Weights of a small CTC audio transcriber: widths [128, 128, 128], trained on short read English sentences (LibriTTS-R).
Rows from block 3 of a small CTC audio transcriber, named by matrix and row number. Rows with one number belong to one channel. Each number is 50 + 15 x the weight over its row's rms, rounded and kept within 0 to 99. All counts start at 0. After the name is the row's rms in percent of the matrix's.
After each channel's rows are labels from the 100 clips, of 14976, where the channel reaches its highest value: "responds to" is what is common among them. Only what is clearly more common there than usual is listed. The data: short read English sentences (LibriTTS-R). In brackets: how many of the 100.
# convs0: first width-11 conv (model.blocks.3.convs.0.weight, 128x128x11, each kernel summed), inputs 0-63
# convs1: second width-11 conv (model.blocks.3.convs.1.weight, 128x128x11, transposed, each kernel summed), outputs 0-63

convs0.127 104:61 59 34 55 40 29 43 60 64 73 44 40 28 58 42 39 67 48 51 52 34 62 50 45 56 23 61 66 52 55 27 46 25 51 60 27 54 78 46 20 60 37 46 64 48 33 50 60 44 83 38 64 59 50 37 87 60 59 53 37 63 40 63 47
convs1.127 096:47 58 57 32 45 56 35 50 66 69 54 66 47 50 53 43 38 54 37 68 73 46 39 35 72 54 56 46 26 37 47 52 33 38 28 50 19 54 14 60 81 57 39 34 54 47 33 50 39 47 20 51 31 38 80 82 53 86 55 29 61 16 34 32
responds to: voice: female (99)

convs0.69 103:31 50 61 24 44 61 47 38 52 76 51 41 51 40 51 82 49 27 59 51 37 49 50 48 43 60 48 64 54 36 42 42 27 53 39 36 60 60 39 35 72 58 52 51 71 57 21 47 84 60 65 65 58 57 59 59 57 27 43 58 54 59 70 81
convs1.69 086:48 39 72 67 45 49 38 37 59 60 32 42 54 55 66 56 41 71 45 62 56 59 82 37 69 43 93 36 40 48 81 65 54 42 28 65 47 52 49 41 47 50 43 46 29 33 36 45 58 89 51 50 45 67 60 62 61 47 47 43 55 11 53 78
responds to: voice: female (91)

convs0.12 133:66 50 62 40 47 52 30 38 55 42 46 52 40 76 46 49 34 39 67 71 49 35 58 46 43 50 57 52 44 53 57 55 36 46 51 59 34 32 56 48 76 52 55 99 73 42 55 46 49 50 26 30 55 57 24 39 91 50 65 44 56 50 83 50
convs1.12 086:49 36 49 57 41 57 56 42 48 71 61 58 49 73 65 53 39 55 51 39 32 50 30 32 34 74 49 62 19 43 62 61 03 44 58 37 58 31 40 45 55 41 56 42 63 53 53 46 39 59 31 77 38 62 26 53 27 37 63 49 62 92 52 77
responds to: voice: female (99)

convs0.19 124:72 45 46 37 57 39 68 36 47 52 16 42 50 31 58 54 82 41 39 59 66 23 55 62 25 49 43 51 51 45 69 49 28 41 55 60 51 30 46 66 41 64 48 40 41 58 44 46 42 28 94 74 62 37 43 18 22 67 34 53 50 41 38 12
convs1.19 113:68 34 38 50 46 67 31 42 65 54 55 54 52 54 66 59 49 54 43 29 33 63 58 51 17 61 00 63 58 27 18 70 70 19 24 61 72 38 47 49 43 43 52 56 51 54 48 53 76 54 19 27 40 71 26 34 45 45 39 38 62 30 23 70
responds to: voice: male (82); the word "it" (37)

convs0.126 085:41 67 58 41 42 33 42 58 37 63 61 35 36 62 65 48 38 04 52 55 66 37 84 56 41 62 42 43 38 33 37 57 58 39 51 45 41 46 69 56 54 67 62 72 55 59 67 40 56 61 37 46 34 58 75 26 24 54 56 38 21 06 48 54
convs1.126 093:61 30 57 57 49 33 68 37 44 53 49 44 40 52 60 55 47 50 79 73 44 36 59 46 60 31 99 70 44 60 69 70 29 46 54 56 44 59 64 62 53 47 46 33 50 36 81 52 39 44 49 46 36 38 81 40 62 63 35 44 53 71 43 68
responds to: voice: female (86)

convs0.28 095:73 44 53 21 24 49 58 26 74 46 19 68 48 67 64 43 31 39 40 40 54 36 58 43 64 49 36 22 39 36 51 61 51 61 09 51 57 42 66 43 53 56 58 47 56 82 29 38 52 46 56 36 33 54 42 61 27 80 37 43 53 47 57 38
convs1.28 092:54 32 52 41 45 56 55 65 25 52 23 44 71 45 31 25 56 53 59 67 57 59 48 40 26 78 43 38 53 19 70 56 32 64 57 30 40 59 31 49 55 48 22 44 53 67 37 39 44 61 49 58 55 39 46 69 49 50 78 36 38 38 19 57
responds to: voice: male (77); the word "was" (34)

convs0.0 107:82 34 57 45 27 21 45 70 61 69 50 66 24 38 52 66 70 55 40 45 41 61 51 64 59 80 56 40 44 41 44 56 56 60 29 41 59 28 60 58 31 57 56 26 49 41 58 52 43 44 78 32 46 45 64 55 36 79 30 64 48 56 55 52
convs1.0 104:68 79 72 55 38 64 27 45 44 77 37 67 40 63 40 72 57 37 61 45 61 49 46 63 56 70 25 41 55 66 36 74 57 38 24 27 60 44 70 39 57 44 53 25 49 46 70 62 46 71 38 53 40 46 65 64 81 53 50 48 44 45 82 41
responds to: the word "he" (41)

convs0.74 095:57 77 52 24 78 53 39 29 43 47 61 40 54 38 46 65 47 42 40 16 17 61 61 57 70 52 45 52 62 54 44 74 27 55 49 37 51 40 42 61 72 50 57 78 57 46 47 62 71 55 33 76 58 69 32 30 42 20 76 48 49 49 62 59
convs1.74 108:50 67 66 35 42 35 58 41 22 54 43 57 33 54 60 51 47 69 40 54 34 41 56 47 64 50 43 51 17 66 90 55 60 65 52 79 43 37 46 40 62 33 38 41 71 49 52 48 69 70 44 43 57 73 31 62 59 35 99 62 63 25 73 39
responds to: voice: female (95)

convs0.97 134:46 58 45 67 60 58 48 32 49 28 38 57 56 35 37 30 45 33 53 42 45 92 77 35 32 63 57 42 76 57 67 57 35 53 58 30 41 39 50 42 52 54 58 82 56 42 46 49 68 69 34 31 61 51 50 42 65 40 66 64 40 27 63 69
convs1.97 097:54 54 59 47 40 72 56 34 62 57 50 48 56 99 50 57 23 54 47 60 58 40 76 58 64 69 60 54 31 53 63 67 02 53 33 26 65 47 44 46 48 30 51 52 52 54 45 47 45 54 50 33 62 65 59 71 75 82 77 59 53 99 56 42
responds to: voice: female (96)

convs0.1 108:24 90 40 52 66 11 48 16 67 70 47 49 35 55 58 50 58 41 39 73 44 60 48 29 47 28 20 53 49 54 48 52 31 57 57 34 56 64 58 46 45 53 58 62 61 29 53 41 55 40 58 64 39 59 60 31 53 66 74 69 56 38 60 34
convs1.1 102:47 43 51 61 67 36 60 35 29 50 42 50 58 62 58 40 48 46 35 60 62 35 33 79 71 69 57 56 34 64 61 50 27 43 47 28 57 40 53 50 51 62 54 46 60 85 79 59 27 62 49 44 61 36 68 72 36 80 57 30 68 45 58 51
responds to: the word "i" (39)

convs0.40 081:44 69 32 32 79 60 65 53 38 40 28 55 87 32 57 25 35 52 15 55 50 52 52 26 55 72 37 61 31 18 50 47 46 60 38 36 27 55 31 66 15 56 89 40 29 49 62 48 15 22 61 42 22 62 59 38 46 46 37 54 44 64 60 46
convs1.40 098:45 78 16 45 36 66 81 45 69 10 60 71 51 36 44 53 21 46 68 74 53 41 58 46 51 60 36 23 62 45 33 45 64 57 63 49 52 43 67 56 55 64 59 43 04 64 60 32 45 47 48 41 60 40 49 56 37 67 66 56 54 54 45 45
responds to: voice: male (72)

convs0.58 084:52 52 68 83 51 41 32 50 88 61 40 45 50 24 18 59 38 49 30 16 55 55 47 48 38 51 70 56 37 56 29 49 37 68 71 55 42 57 45 49 61 63 72 65 64 37 37 31 51 61 30 40 87 55 41 62 47 63 49 37 51 29 21 49
convs1.58 094:67 37 76 35 58 60 46 62 60 57 46 43 60 81 60 66 72 31 54 36 86 61 58 48 52 32 53 51 37 38 58 35 50 64 37 60 62 53 26 51 64 85 17 38 57 64 45 43 66 58 54 44 74 35 74 67 51 55 63 44 64 46 43 99
responds to: voice: female (85)

convs0.6 091:57 30 69 40 38 49 17 53 45 78 20 31 37 28 74 47 65 53 84 46 14 64 55 39 55 52 57 47 34 39 45 25 64 41 75 25 52 58 42 39 64 67 66 59 54 34 58 57 53 64 33 78 69 46 62 93 59 55 55 36 76 56 45 42
convs1.6 092:26 50 61 60 72 66 36 59 40 68 37 45 65 24 83 30 54 50 55 31 78 79 56 39 44 57 50 52 69 63 51 35 66 50 53 61 67 43 58 49 40 59 50 59 37 41 63 68 44 79 44 23 72 56 51 70 53 63 33 56 54 23 71 14
responds to: voice: female (92)

convs0.91 087:35 90 64 72 29 49 62 34 80 33 73 46 42 47 47 43 38 36 39 25 44 55 48 52 53 43 34 55 58 44 53 39 67 47 36 35 40 52 41 36 54 58 55 28 45 38 29 40 63 39 51 55 49 64 46 45 67 42 52 67 48 55 70 39
convs1.91 111:99 83 54 36 78 52 54 45 50 53 59 41 47 54 48 80 42 32 46 36 48 64 22 56 24 28 38 35 48 68 32 33 69 38 47 62 53 40 58 34 49 72 38 57 59 41 29 37 49 41 74 49 55 30 45 65 55 48 45 46 66 22 60 53
responds to: voice: male (86)

convs0.50 103:32 82 27 67 74 40 73 23 40 46 66 17 58 61 68 44 59 19 45 46 63 50 68 49 58 83 55 56 31 34 59 67 61 32 37 48 44 66 52 52 44 37 70 32 35 39 49 65 57 40 56 46 41 48 34 42 68 29 50 67 55 65 55 52
convs1.50 096:43 56 54 38 31 43 56 49 62 18 42 79 60 45 37 39 77 38 57 42 56 46 38 52 62 60 47 56 58 40 31 51 54 36 33 45 74 34 72 47 59 47 55 22 91 52 59 58 45 76 37 43 60 28 62 66 58 50 71 31 56 30 70 64
responds to: voice: female (91)

convs0.96 106:58 67 37 35 39 32 24 49 53 56 69 63 32 56 64 47 51 37 62 23 71 45 40 54 35 67 54 58 37 18 38 46 57 47 61 30 57 48 42 61 69 67 50 72 34 48 46 31 48 52 26 57 70 67 61 45 46 54 49 45 49 45 58 55
convs1.96 099:47 36 35 56 51 42 62 65 69 46 70 30 38 36 39 38 43 62 61 52 33 27 41 65 54 50 54 55 42 56 67 79 57 45 61 79 40 51 47 52 63 47 79 56 67 40 53 27 49 43 61 85 33 49 38 49 59 50 15 69 67 24 46 35
responds to: voice: female (86)

convs0.122 093:49 40 42 65 50 27 40 35 74 57 49 51 53 28 46 52 69 57 55 71 33 32 66 50 38 08 47 40 49 40 42 63 26 61 62 41 75 99 53 24 43 57 57 70 53 48 27 52 33 47 31 63 39 41 27 31 50 33 54 39 36 56 34 47
convs1.122 092:66 59 63 46 58 74 50 27 33 68 72 64 59 54 69 58 58 84 42 28 72 70 40 46 60 52 36 65 45 84 49 43 32 84 62 37 31 58 59 42 44 73 85 48 43 55 27 61 64 74 43 43 74 43 42 55 37 41 79 74 50 45 41 68
responds to: voice: female (98)

convs0.20 144:74 44 45 61 32 57 49 46 58 60 39 64 54 38 55 53 49 53 39 28 41 37 46 42 56 32 54 69 26 55 10 50 49 57 52 33 37 71 39 67 63 31 58 61 34 38 43 60 58 48 34 38 49 40 48 52 91 47 44 60 51 60 67 42
convs1.20 089:43 51 64 64 52 57 50 50 52 35 25 58 46 72 60 57 60 57 48 42 57 37 50 52 63 49 60 53 19 44 72 44 49 57 64 19 77 52 45 49 59 40 44 51 69 43 53 68 51 63 44 58 53 38 66 87 45 59 59 34 58 51 63 27
responds to: voice: female (93)

convs0.64 078:26 45 66 58 68 41 67 60 58 56 32 47 51 47 64 46 57 10 64 41 42 38 65 35 41 69 38 36 36 40 44 64 42 26 24 62 78 56 37 54 46 68 52 63 70 57 58 33 47 60 18 46 55 25 69 21 50 65 63 41 65 33 53 55
convs1.64 096:65 60 73 34 44 71 45 25 56 37 37 55 24 69 86 60 55 61 27 55 43 41 25 37 70 71 48 60 42 59 58 50 84 37 49 46 65 69 57 39 74 41 59 65 29 28 62 67 59 50 51 72 74 61 51 53 45 35 30 45 29 66 48 29
responds to: voice: female (85)

convs0.5 083:57 40 54 55 43 60 34 30 44 60 49 42 82 38 62 75 20 60 47 39 51 44 72 42 44 35 75 80 39 46 28 41 64 63 51 68 69 60 43 88 57 21 73 66 46 55 44 60 42 69 45 41 48 44 45 50 69 13 46 56 38 23 72 62
convs1.5 090:38 35 55 35 75 63 53 56 37 81 32 61 30 69 52 50 64 64 23 45 65 46 51 35 46 72 42 67 14 46 57 73 14 51 54 70 66 50 47 71 56 60 30 15 47 77 46 43 56 57 27 50 82 78 64 68 67 39 56 41 49 42 36 42
responds to: voice: female (90)

convs0.81 108:35 59 35 68 13 30 43 41 33 73 38 57 52 56 68 33 62 33 22 38 42 55 66 55 49 41 78 32 48 38 56 66 51 95 52 58 69 31 70 64 78 59 66 43 60 56 85 32 44 36 37 49 42 37 31 47 42 58 45 54 27 29 45 44
convs1.81 097:72 80 13 84 65 51 40 73 39 79 54 53 60 47 51 33 34 52 31 56 53 71 64 46 49 61 42 66 25 45 64 80 44 99 41 53 49 48 76 67 34 35 22 44 56 49 50 65 45 33 45 35 29 62 43 71 56 48 51 32 39 33 51 60
responds to: the word "you" (36)

convs0.60 106:57 47 55 58 47 41 59 54 52 61 60 46 20 55 34 70 64 59 42 58 63 45 50 57 54 12 57 41 43 56 33 52 43 26 73 64 40 44 36 63 75 31 62 35 63 56 39 51 34 36 58 64 57 38 29 25 75 62 51 30 15 79 47 31
convs1.60 092:38 23 66 61 41 53 48 43 63 76 39 44 59 64 54 43 64 34 35 63 85 71 49 51 25 34 25 80 65 52 62 62 44 21 34 39 51 50 42 43 39 53 59 56 39 42 48 61 62 52 55 31 66 27 63 52 24 70 48 52 26 78 53 62
responds to: voice: male (80)

convs0.63 102:49 48 32 76 75 73 34 61 55 62 43 71 56 51 60 35 31 35 49 46 57 49 39 49 43 49 59 34 48 60 43 54 51 58 50 39 43 55 39 47 79 47 63 52 47 27 59 46 35 82 44 53 50 38 49 59 49 55 41 55 46 38 92 59
convs1.63 106:50 51 26 29 39 52 16 73 58 66 54 75 61 60 48 63 43 57 42 35 54 59 49 48 54 42 30 29 43 39 64 51 69 36 56 50 56 56 60 48 62 47 50 49 53 69 23 29 51 50 40 42 46 69 41 36 29 61 51 64 41 25 77 75
responds to: voice: female (96)

convs0.4 090:68 93 47 47 41 34 59 52 29 65 75 40 73 42 62 40 46 37 45 46 44 63 40 41 57 64 59 37 32 37 22 55 49 54 55 34 32 53 40 16 62 72 55 60 44 68 55 67 48 72 37 34 92 49 55 32 60 39 39 38 45 38 66 50
convs1.4 096:47 71 68 42 36 33 55 61 40 65 45 31 39 50 52 43 51 55 50 36 68 40 37 69 64 64 50 45 50 66 41 50 38 36 34 37 60 35 40 31 18 73 54 58 52 42 32 61 12 89 61 56 68 60 48 29 54 47 63 63 52 08 46 67
responds to: voice: female (89)

convs0.93 079:45 36 79 85 69 39 66 45 53 54 53 53 30 56 73 59 54 64 21 59 42 48 42 51 54 46 60 49 46 51 15 59 65 72 53 63 34 52 61 27 30 44 68 51 59 40 25 67 57 84 66 33 40 60 34 38 54 77 50 42 47 55 33 65
convs1.93 111:17 41 16 64 12 43 51 38 43 54 63 43 35 56 27 47 56 56 80 81 54 42 62 54 72 65 50 43 65 61 59 72 39 69 34 53 37 43 54 50 33 48 19 30 71 60 48 59 54 79 64 69 33 46 71 46 29 36 37 46 46 37 65 54
responds to: voice: male (76)