{
  "model": "CTC audio transcriber",
  "dataset": "short read English sentences (LibriTTS-R)",
  "train_examples": 26041,
  "time_shift_ms": 100,
  "n_mels": 80,
  "hop_length": 160,
  "input": "log_mel",
  "spec_augment": true,
  "win_length": 400,
  "tokenizer": "char",
  "vocab_size": 32,
  "arch": "tc_resnet",
  "norm": "groupnorm",
  "activation": "silu",
  "weight_standardization": false,
  "depths": [4, 7, 4],
  "kernel_size": 11,
  "stem": "single",
  "widths": [128, 128, 128],
  "init": "torch_default",
  "residual_init": "zero_last",
  "optimizer": "soap",
  "beta2": 0.95,
  "lr": 0.0021,
  "beta1": 0.95,
  "shampoo_beta": 0.95,
  "eps": 1e-08,
  "precondition_frequency": 10,
  "max_precond_dim": 1024,
  "merge_dims": false,
  "one_sided": false,
  "adamw_lr_other_params": 0.0014,
  "grad_clip": 0.5,
  "ema_decay": 0.999,
  "steps": 19100,
  "batch_size": 192,
  "epochs": 140.8,
  "lr_schedule": "cosine",
  "final_lr_fraction": 0,
  "warmup_steps": 570,
  "weight_decay": 0.2,
  "adamw_weight_decay_other_params": 0.05
}
Rows from block 2 of a small CTC audio transcriber, named by matrix and row number. Rows with one number belong to one channel. Each number is 128 + 32 x the weight over its row's rms, rounded and kept within 0 to 255. All counts start at 0. Numbers have three digits each.
After each channel's rows are labels from the 100 clips, of 14976, where the channel reaches its highest value: "top examples" is what is common among them. Only what is clearly more common there than usual is listed. The data: short read English sentences (LibriTTS-R). In brackets: how many of the 100.
# convs0: first width-11 conv (model.blocks.2.convs.0.weight, 128x128x11, each kernel summed), inputs 0-127
# convs1: second width-11 conv (model.blocks.2.convs.1.weight, 128x128x11, transposed, each kernel summed), outputs 0-127

convs0.98:120060116093066145141123128165114112096088126124148135122104101140144171131145119068166117145127137097119159152128097169091107144084172137129168115144208102146125127151060118135109124208115063163096152139146146097107146116148150143149151110100169150154117180123148123118121065099145142135141177120115167238130157146163123147172122124116182190186199153107130132116097084086094141160062
convs1.98:097128179120146134126156143155127116108074099142050153164101109162173055069133138070129081144106150126106121184149142062155176122149129105083142150141132163082141142148071129108065164151154098163145125144067094138125126125103125086133176098156062171110101088135131125154117146150126129151122095147146168043130120150166202136176090185111154175166122130103141174161133116125080097113154
top examples: voice: male (94)

convs0.14:253110218160138126139079077166142121120166148082158193117146073105096120109072155112127113113111087150148128153146155084102135147129106146071116099124096145145123152111143160154117141112095145121094141107104156192117073123127141081119101138095160121080130120083147167108120187131165103091083145104121089155113107138119134121136110132076106060163139182137101106149172077097149097192121
convs1.14:195098077097112186125157122103191123116099116049106196105096130083098128130136151163145106080126121147172106146106140141086131092132176107135126120169054101083130160133142131126115136157061128150103138127145123066079168175106123103056151151096098156107115148139136191119101154114217131184089121111133179069131137114151087096124170128109129081158101102126155136083134081107126122095127
top examples: voice: female (91)

convs0.85:137133095116140126102110151156168157153153126131160122067133100150103120135119125105073137076143117110097141107085152117155139111110144116163182087098101003155094144184133094115243128163136138122140105081157179133095163072103179097193088166114159140142136132114147122111132126119134099166124167101069140164130090136192137126133210163125152161156151137115104159129154152118101077121098
convs1.85:135117152136119108078139148118076128134120139129135122148131072104110131131146122120105138110142131113103115119125091090114101134183166137147134160175154028142154121147127063149182183142166117033096186121113132149190122146129089190140179171132098088073137125131107073068129096136154121116200139130133185105189147223129133145160165165109150134108119139088150067126127117118157150173122
top examples: voice: male (81)

convs0.11:075109120140077132137147109135128145096149132132133154122161155111102131120120095174134159099076236110098157129106154076118143132036147179100140121133149096152126120145156069113223115122167107104094105210111164137065154088103111138134148131118173126128112125166121114137119129116139147147081122137108146089138111179178125156134174070145127132135152206081114109134053110107075072131101
convs1.11:156051122147122168138157153133152127166093136113129106133053113126103076115112166138170132103129095100135107062123135173166118134159130086083115101161088078090146199180101091063161120174145103087072093156161116142125099122174061167106062122130098157136127147101113162126114143130133140144092141078090133149107190101089147119143194144113117081071126157088158111175163109124126154079105
top examples: voice: male (96)

convs0.4:166176109131160132122151163094153131176129133130116109132099098180088072105106175121086116115123095131130159148196154125147068162185123174145128096143044138072105116230101151137099159142100151117107148109101167136081079102129135059195143117107129148102112114071096123094108150112129173144124101093117147149177110109134160170027109100154108098106113140128173122125137127153077116150105
convs1.4:139156123123143168163126133088135124150186103152088126135051117083104108150121152150158116133129094146222106172131157093124150156132156141196129129125070067121134129158089151153173137195141144130164103152165145121087130130147124118086143076133180151164161167129142131138151151125200158178123114163122020121116081075116096081144118101112152104107112151232144126103130121127133096129153
top examples: voice: female (100)

convs0.97:125079102141098144134091088117106077119082155085132100165174143101118082142108156089162110147176171141174127121139114112201091146116112110126144110097105172077057088199126145136093121158119107174082144165193150155127118156102155188154144112111176170100162159190110145096103087132139143096137111126141116104068177137189177138113138127128161162095127138138120176119059112130097196085135
convs1.97:165149122165154115075115119173116159172162119132155139145131105154150179092147206123157172096080054083114114126066123149139113121080097163109134156025169063081094137099142151084133135152132158187059117112156124087136175100106119060126108121141094145145098088152118084093164135139163133126146137128109053128137088083162110130122152058133145153138125134113127108117163125133143156178158
top examples: voice: male (95)

convs0.99:106135105141143121102170112126163125122144121145106190107139085129109107179193118162151179116160175134110111196140134116130098164072133165166178151136130123142142117117149111146151129200110121130110177121133076152097076121085128174179148130109090106156137159073088167099154025088092104117150135162186143107126110081115080127165108115172167197107128159096116080165141112057166110137099
convs1.99:094052166116091152150163156092102186126094118058102141137043049139123099115091114140145112101071128101057106087093116115114105095113106063101125137115126156120145148110138146098147135132160136140184172155124126127113143129143167148144178132104111117097120087108098126094110146137121101139202089126136176152145115124156087128115150141101158146134122130144138158150144131227187197215155
top examples: the word "be" (33)

convs0.24:152058149179076084133147131197100157086110142155163125137107133176116171162076067151162114107051149144166147139078132157107146148124129136097117102147113169129093082081090115142118100183087151149160050125127154078212103106101107135105165077145176128116135169130096136092144094168091137128146144154160111128117149083124125166190097133099180158148127134128137129163110132131115178109062
convs1.24:112217098202188156122110179099125110115112130156094080158110101110079191095133147104120161120227110182132113155091159110137144108110096149122117137149141135138101180131169141160092068171138136121109104087079102163159060153128127115111099107138152132174106159131191135123114108105189135130133131154121083132141139069116121122101145069147140097165177085076132172138177164100112108093147
top examples: voice: male (86)

convs0.61:103132123108170083181143092089105099090107140091104059104115127147099078095108160134149087136183153091083133160123121152127197167050183143147123151143099169139083083106169123157125169135075084130106165119154091111046106152159074140116145091182090104106145136129127140103141126085157163122129166190169079156113164128117110084135104088138151147100120097086098113112198155090148155138124
convs1.61:145090103147126147196119106093095131155110105134124171143072163101051108140097158096160101129083153132117101038135089074047146159100159072072118188114159114076141060063160099091117084155094163145111110120150126131084089143161120095131145110124082107134125106156145131115148134157175159130124143122113128167157107126109100097203171156113138115160109169142155185158114138109176135139161
top examples: voice: male (78)

convs0.64:096107169083077133120154132129103111152103079116135091171131115170160123089152139124137125119099173113135127159179104133143127096136109170131117163123157176122105124121106154150127137119164120135121115131136164099041102123166089178085138091201146134138145128157127000155118166068133126136145123178173130173078101113142169140158168118122179158084090104063132089128081168173172122074120
convs1.64:089133126104090084093114161128164138145127137108174134126104192129128159110101084085094092108164086130134135153160106108116162169166120143134190145129156078143148080114131159161130145054150115155090085117126072140114107138143061084121048108113115115164109158102125106161079137156122117129192193148139205131177109136120126147118143147135104206151129088118149170175162158202128203134114
top examples: the word "it" (35)

convs0.103:153139105174157103114063158122144131223158128078124115075096132095128136126088127115137088136138094129128134115157148154104125190095120120155110078116150143112163112122194181105172095116106094100152100122108115087104129125083090106138092136121084146039140125070171136133117082141141140084117130120085138156084148160129085164084120160212088146133188140144072077137186122152141062140156
convs1.103:127141134151082125092177215099115121111048165149169140154164143138135138132122146115167131143104058186178104167133111140146169155133127097125204089117122107131139179129177067129146138136174175129100133126168163140092122111144125151118171145088084190183077121133110131200117152099163160121123074136115116131121125146124146104156125141088170168148100083082163089200177143159111135126182
top examples: voice: female (86)

convs0.1:116140166173079079077115092118147109158144111108137110177130068167101109084105141101116057132102151084161113096156147103074186191097154158087111177107069132097117143121094136141155154104075132137140134164167117116099120119106158120122145069160189117108159139100098092178110112130136103158124135182096121127099133146142114087044121096148180079142148127077068136063083098134089173135142
convs1.1:165072096144110212146162120142110137116185130147116169123193149187124133160183136178060130154173118135125105107188114108116154129079181124105194124088201100158128107147098163116165144105090095154133172133131105146159135133153127110093129122184105149130145174128180105193136138095121141120105139186155122084095125147141132189086142157177090150111077162130140158166099163122133098136064
top examples: voice: female (92)

convs0.50:131157117138120165112122136141093152186105145132077112139128108123130176113139136122108098062207176089107144119123133099132102165085095218093143144088086100157185138168114089075177122111092158107137114063146156150071113124124195136138104097119173162139123075103121041117151138132185162109131148089090149172135125188151171171119137139125176168213142120123121124146125107108107147128100
convs1.50:071081117199106148080127143114172157080127148146106135140148155139129103134158184184029127137034105149117064200142153124193092140117096079112102121071109102124148151178138130133208114150134168082136118127100096105101079106119139140123104143095099153122111141118107090116095116103138121099135138106150144140152137172141166113137105175149118155102124143120106182167167133144114036159122
top examples: voice: male (83)

convs0.104:123149125120161134090124133132175144162157092147206143106139141096150133116120094121073132062138151064120125101127150124072183111111118216130155111116225052095177166096161139102175117132129113115186030112165128154109162080112141152129108165140161152133155135147165112151125147110156088150120141121154090189113189140132123149132121132178157195127131125164105124158123083146096136167128
convs1.104:146098098093126072090113117116117171121083130105148128105219101143185110154131165133072168127139165132140169148122189137174116129186147092096163121129110119196169125120086108129123118135157118114159103139155092115135172167166110061108155146107105122108068071110072067126126178131092089109159119193155127131127132156105154156126084136137096138117061118058133064121114108101087088068129
top examples: voice: male (76)

convs0.67:148146114117095159115126155116141083087139104153130145123171183146175111129098056117124129156164044121132100166156129151119139152166193101105166158187088105113104124115083127118137120139197144128148085071112132119161137169170156116086147178121116110098115148173126103122129160186145094145199105121151162120080147090152120148106043151102132088156118123140174123060118154128094209081178
convs1.67:109123154107093075134133170129144161135090099115142135176144083065169180143158125095148099136092162141143109131108117124152081170095166181064149167156151149206126136153150149177150146115174138126110115116142121116103155103081115094162072120127142134155132157178147132166172161084140142141120110147083042142158079062096170103091067110112108124093119133154184097182130162208129155151106
top examples: voice: female (92)

convs0.27:101126125102077166078142174162189158128156118080118110098135072142122125163117152077095073085157135172096057089107085101142147155169079176140136102174108197132182142120092166121124118172114112112180165105097097140124122067145119116171113086114149134132106124076091122174130105084078151060128101104129162147169129183125185146161116082118095153107149131149111155127115099104068083134131
convs1.27:133186137139126162159151138069141130164131115110124148177112089091136095125179147173104100074099120121132101149111123074142138170146114128111138141143120088122161116125176092179128156092154075098200197129148147150114087103067154144122181133163076113161132131172153116046155155079127138146168102125087149134220113149138180133107118155153123179146176129167116109186196135156094178127123
top examples: voice: female (94)

convs0.105:152111134127111129089118126147163128101123100101077112110124172177079068122110132176076096153121049161164109109247134063153094140140146119118118133152149168111113045152155114119069133035095111117153145144121147110085123133110120095133122111123116144091119139105153148164116142137130134100176151124163135153098122112146148145112104144147093119107085147216191149091140154154055173121168
convs1.105:163160155143117134145129112089107150125108104171122141174201088143075203123147148116167181140155056124149101077145154136076100103173144095107102138061082148164168162127154120108121148057128125162153131168131159125135133082120172162186125132131114146122140121132116184118175138126107147129167153123166122107174152089104160036082123128140122087112104129050163123084114163189093163118144
top examples: voice: female (100)

convs0.54:134165154119157073121153158109131173131127073127127134081120142084067120130130105062106146120143129155075153088112159131076123104083119096115148111161080145151125106185092095100110118144146168189142135178129153095097138135110109143094113128070160081111134076132110100161142115123139131139054118154095109117122144140102070031165103122115199180175141198132102151109170197133125147181089
convs1.54:149045092101079204153113080147126103101127188181091133134172120153076170167167148154110189166160164139134134091115139115111152116199125121147143135167167135087157111139091179142114133152158174157141141130095150146109151116140098119106124144153119093133120204152183136135152099128083131079159187145175163129131077125122171191210122157132139093059123142158130133106093145102106113102127
top examples: voice: male (76)

convs0.87:080158160166145149186169099130148144046090152116107130160171162173114119119131110149120125178140160126090132118123133094157152166065083106110105182095106167159098184110124109113143117144163126081096156128109160119058157143175082144068136071181098140158192128139141157079160116161124124062184078131145109136083126081157120150150185168109137110104153105108151149115132101095184182135136
convs1.87:139142109215096144178134153141134120130091135141157143150112100151087128154158095192172150177061097096100085109163106122129132130071075117144104148092154086085100164121173152067161134131159159116114115155108085174059109145108123106103099119086183135141114115105112092141123088114168142107177165107106171120107136117112177096158104149086144185208119165138135100175076139169114158190101
top examples: voice: male (78)

convs0.71:148135127175135162183139139140115101079196103149151094163171140097105113104082073144134090131104078120138130231145107161157131172215182130118134128146115125101137024103111130157136165104195154131125078138143152092128131130099119137110100162136108206118101093112132098110081132153127127098130154178121152148129148090151065145119091121161098076154145172106134135140207134166119123117147
convs1.71:148119132164146181191204153148163139142106135143131088151089134095070126091103097112156122138085182129108124126140101118131121149165137124114154065157114145151076145154099094138114134121162138167116096147130085172091156076110091077102060156190136175070131151154121118149171170091155154095128091157127126132104100087132152149111095135119155078111105225129141147142032164111130119089068
top examples: voice: female (97)

convs0.9:170132088087148112114071161111107150143108100162198116101156108111162150137152132122159087097125192102116124149048141137079167140083169087186123156103191079130133164109137144154165169182168072162121110166114129072069133154157167137144103107155100117131132139131088065107147134141112087161152101128145082140140102095101090140139133108160182173120131158108087080121150118132157029121104
convs1.9:142110177129139179096091127127109155092169133132059184070144139117125144135151155120131114117151083136121100105164067115117108123141126199113084137144090153119076110102062155132109164109125113110123135138133097108212137114115112130166108107084171063077107135077103125122167130118146082114130155155196100136102134125129036068067130088135122195058113175149134127097132146196134134105130
top examples: voice: male (96)

convs0.48:179144149124092110101150157112123135174140161174089088076152178161136125129097134127148086185145092155125106130166125107135074146199118138147114095117127124114122170097147085135143101047192100144159169119106081140131000082126088056132116147121120097109126106156105109085129085125150130161124117138173116114155140111127141122104144136126075131105127060167110085124143102096111117147181
convs1.48:104109099108156041124113113059152130132097119104095116153080110111156109111100079116125086166123077134134173146112151158155149138117105154185176163070117124176152157124164177173133123248141148133098152146144175156096171180149082155167053111150147145213137136142144185155121186168141128148088141128137116158132156112171190109088150127143115112116138095136103136136155115121140144113124
top examples: voice: female (90)

convs0.49:172160149114162110093082140108126082094135129111149108153133085171121165144111169159082114091151074163157123160115134122120175137193162076188122160145120157131123034159140156141061147075111146086113134080059186146066097155155099117186106122105139085079080158126174119148152142165122130076134117083158101139133097159082115165145125135074140106135108143160077135132163159130164167115147
convs1.49:117107166130101182162154117166150111168147121132129111161160139130092096143120151126174120073095097102093164119091148132106148178112207088163128082152055139117172072163154152147163183142136147110126112127091151139007142119079153156185177114125129130131144082161103156118108107148136178131148139074146129121121115138071150139133113109091142117105191170103152142146073134195149174158083
top examples: voice: female (96)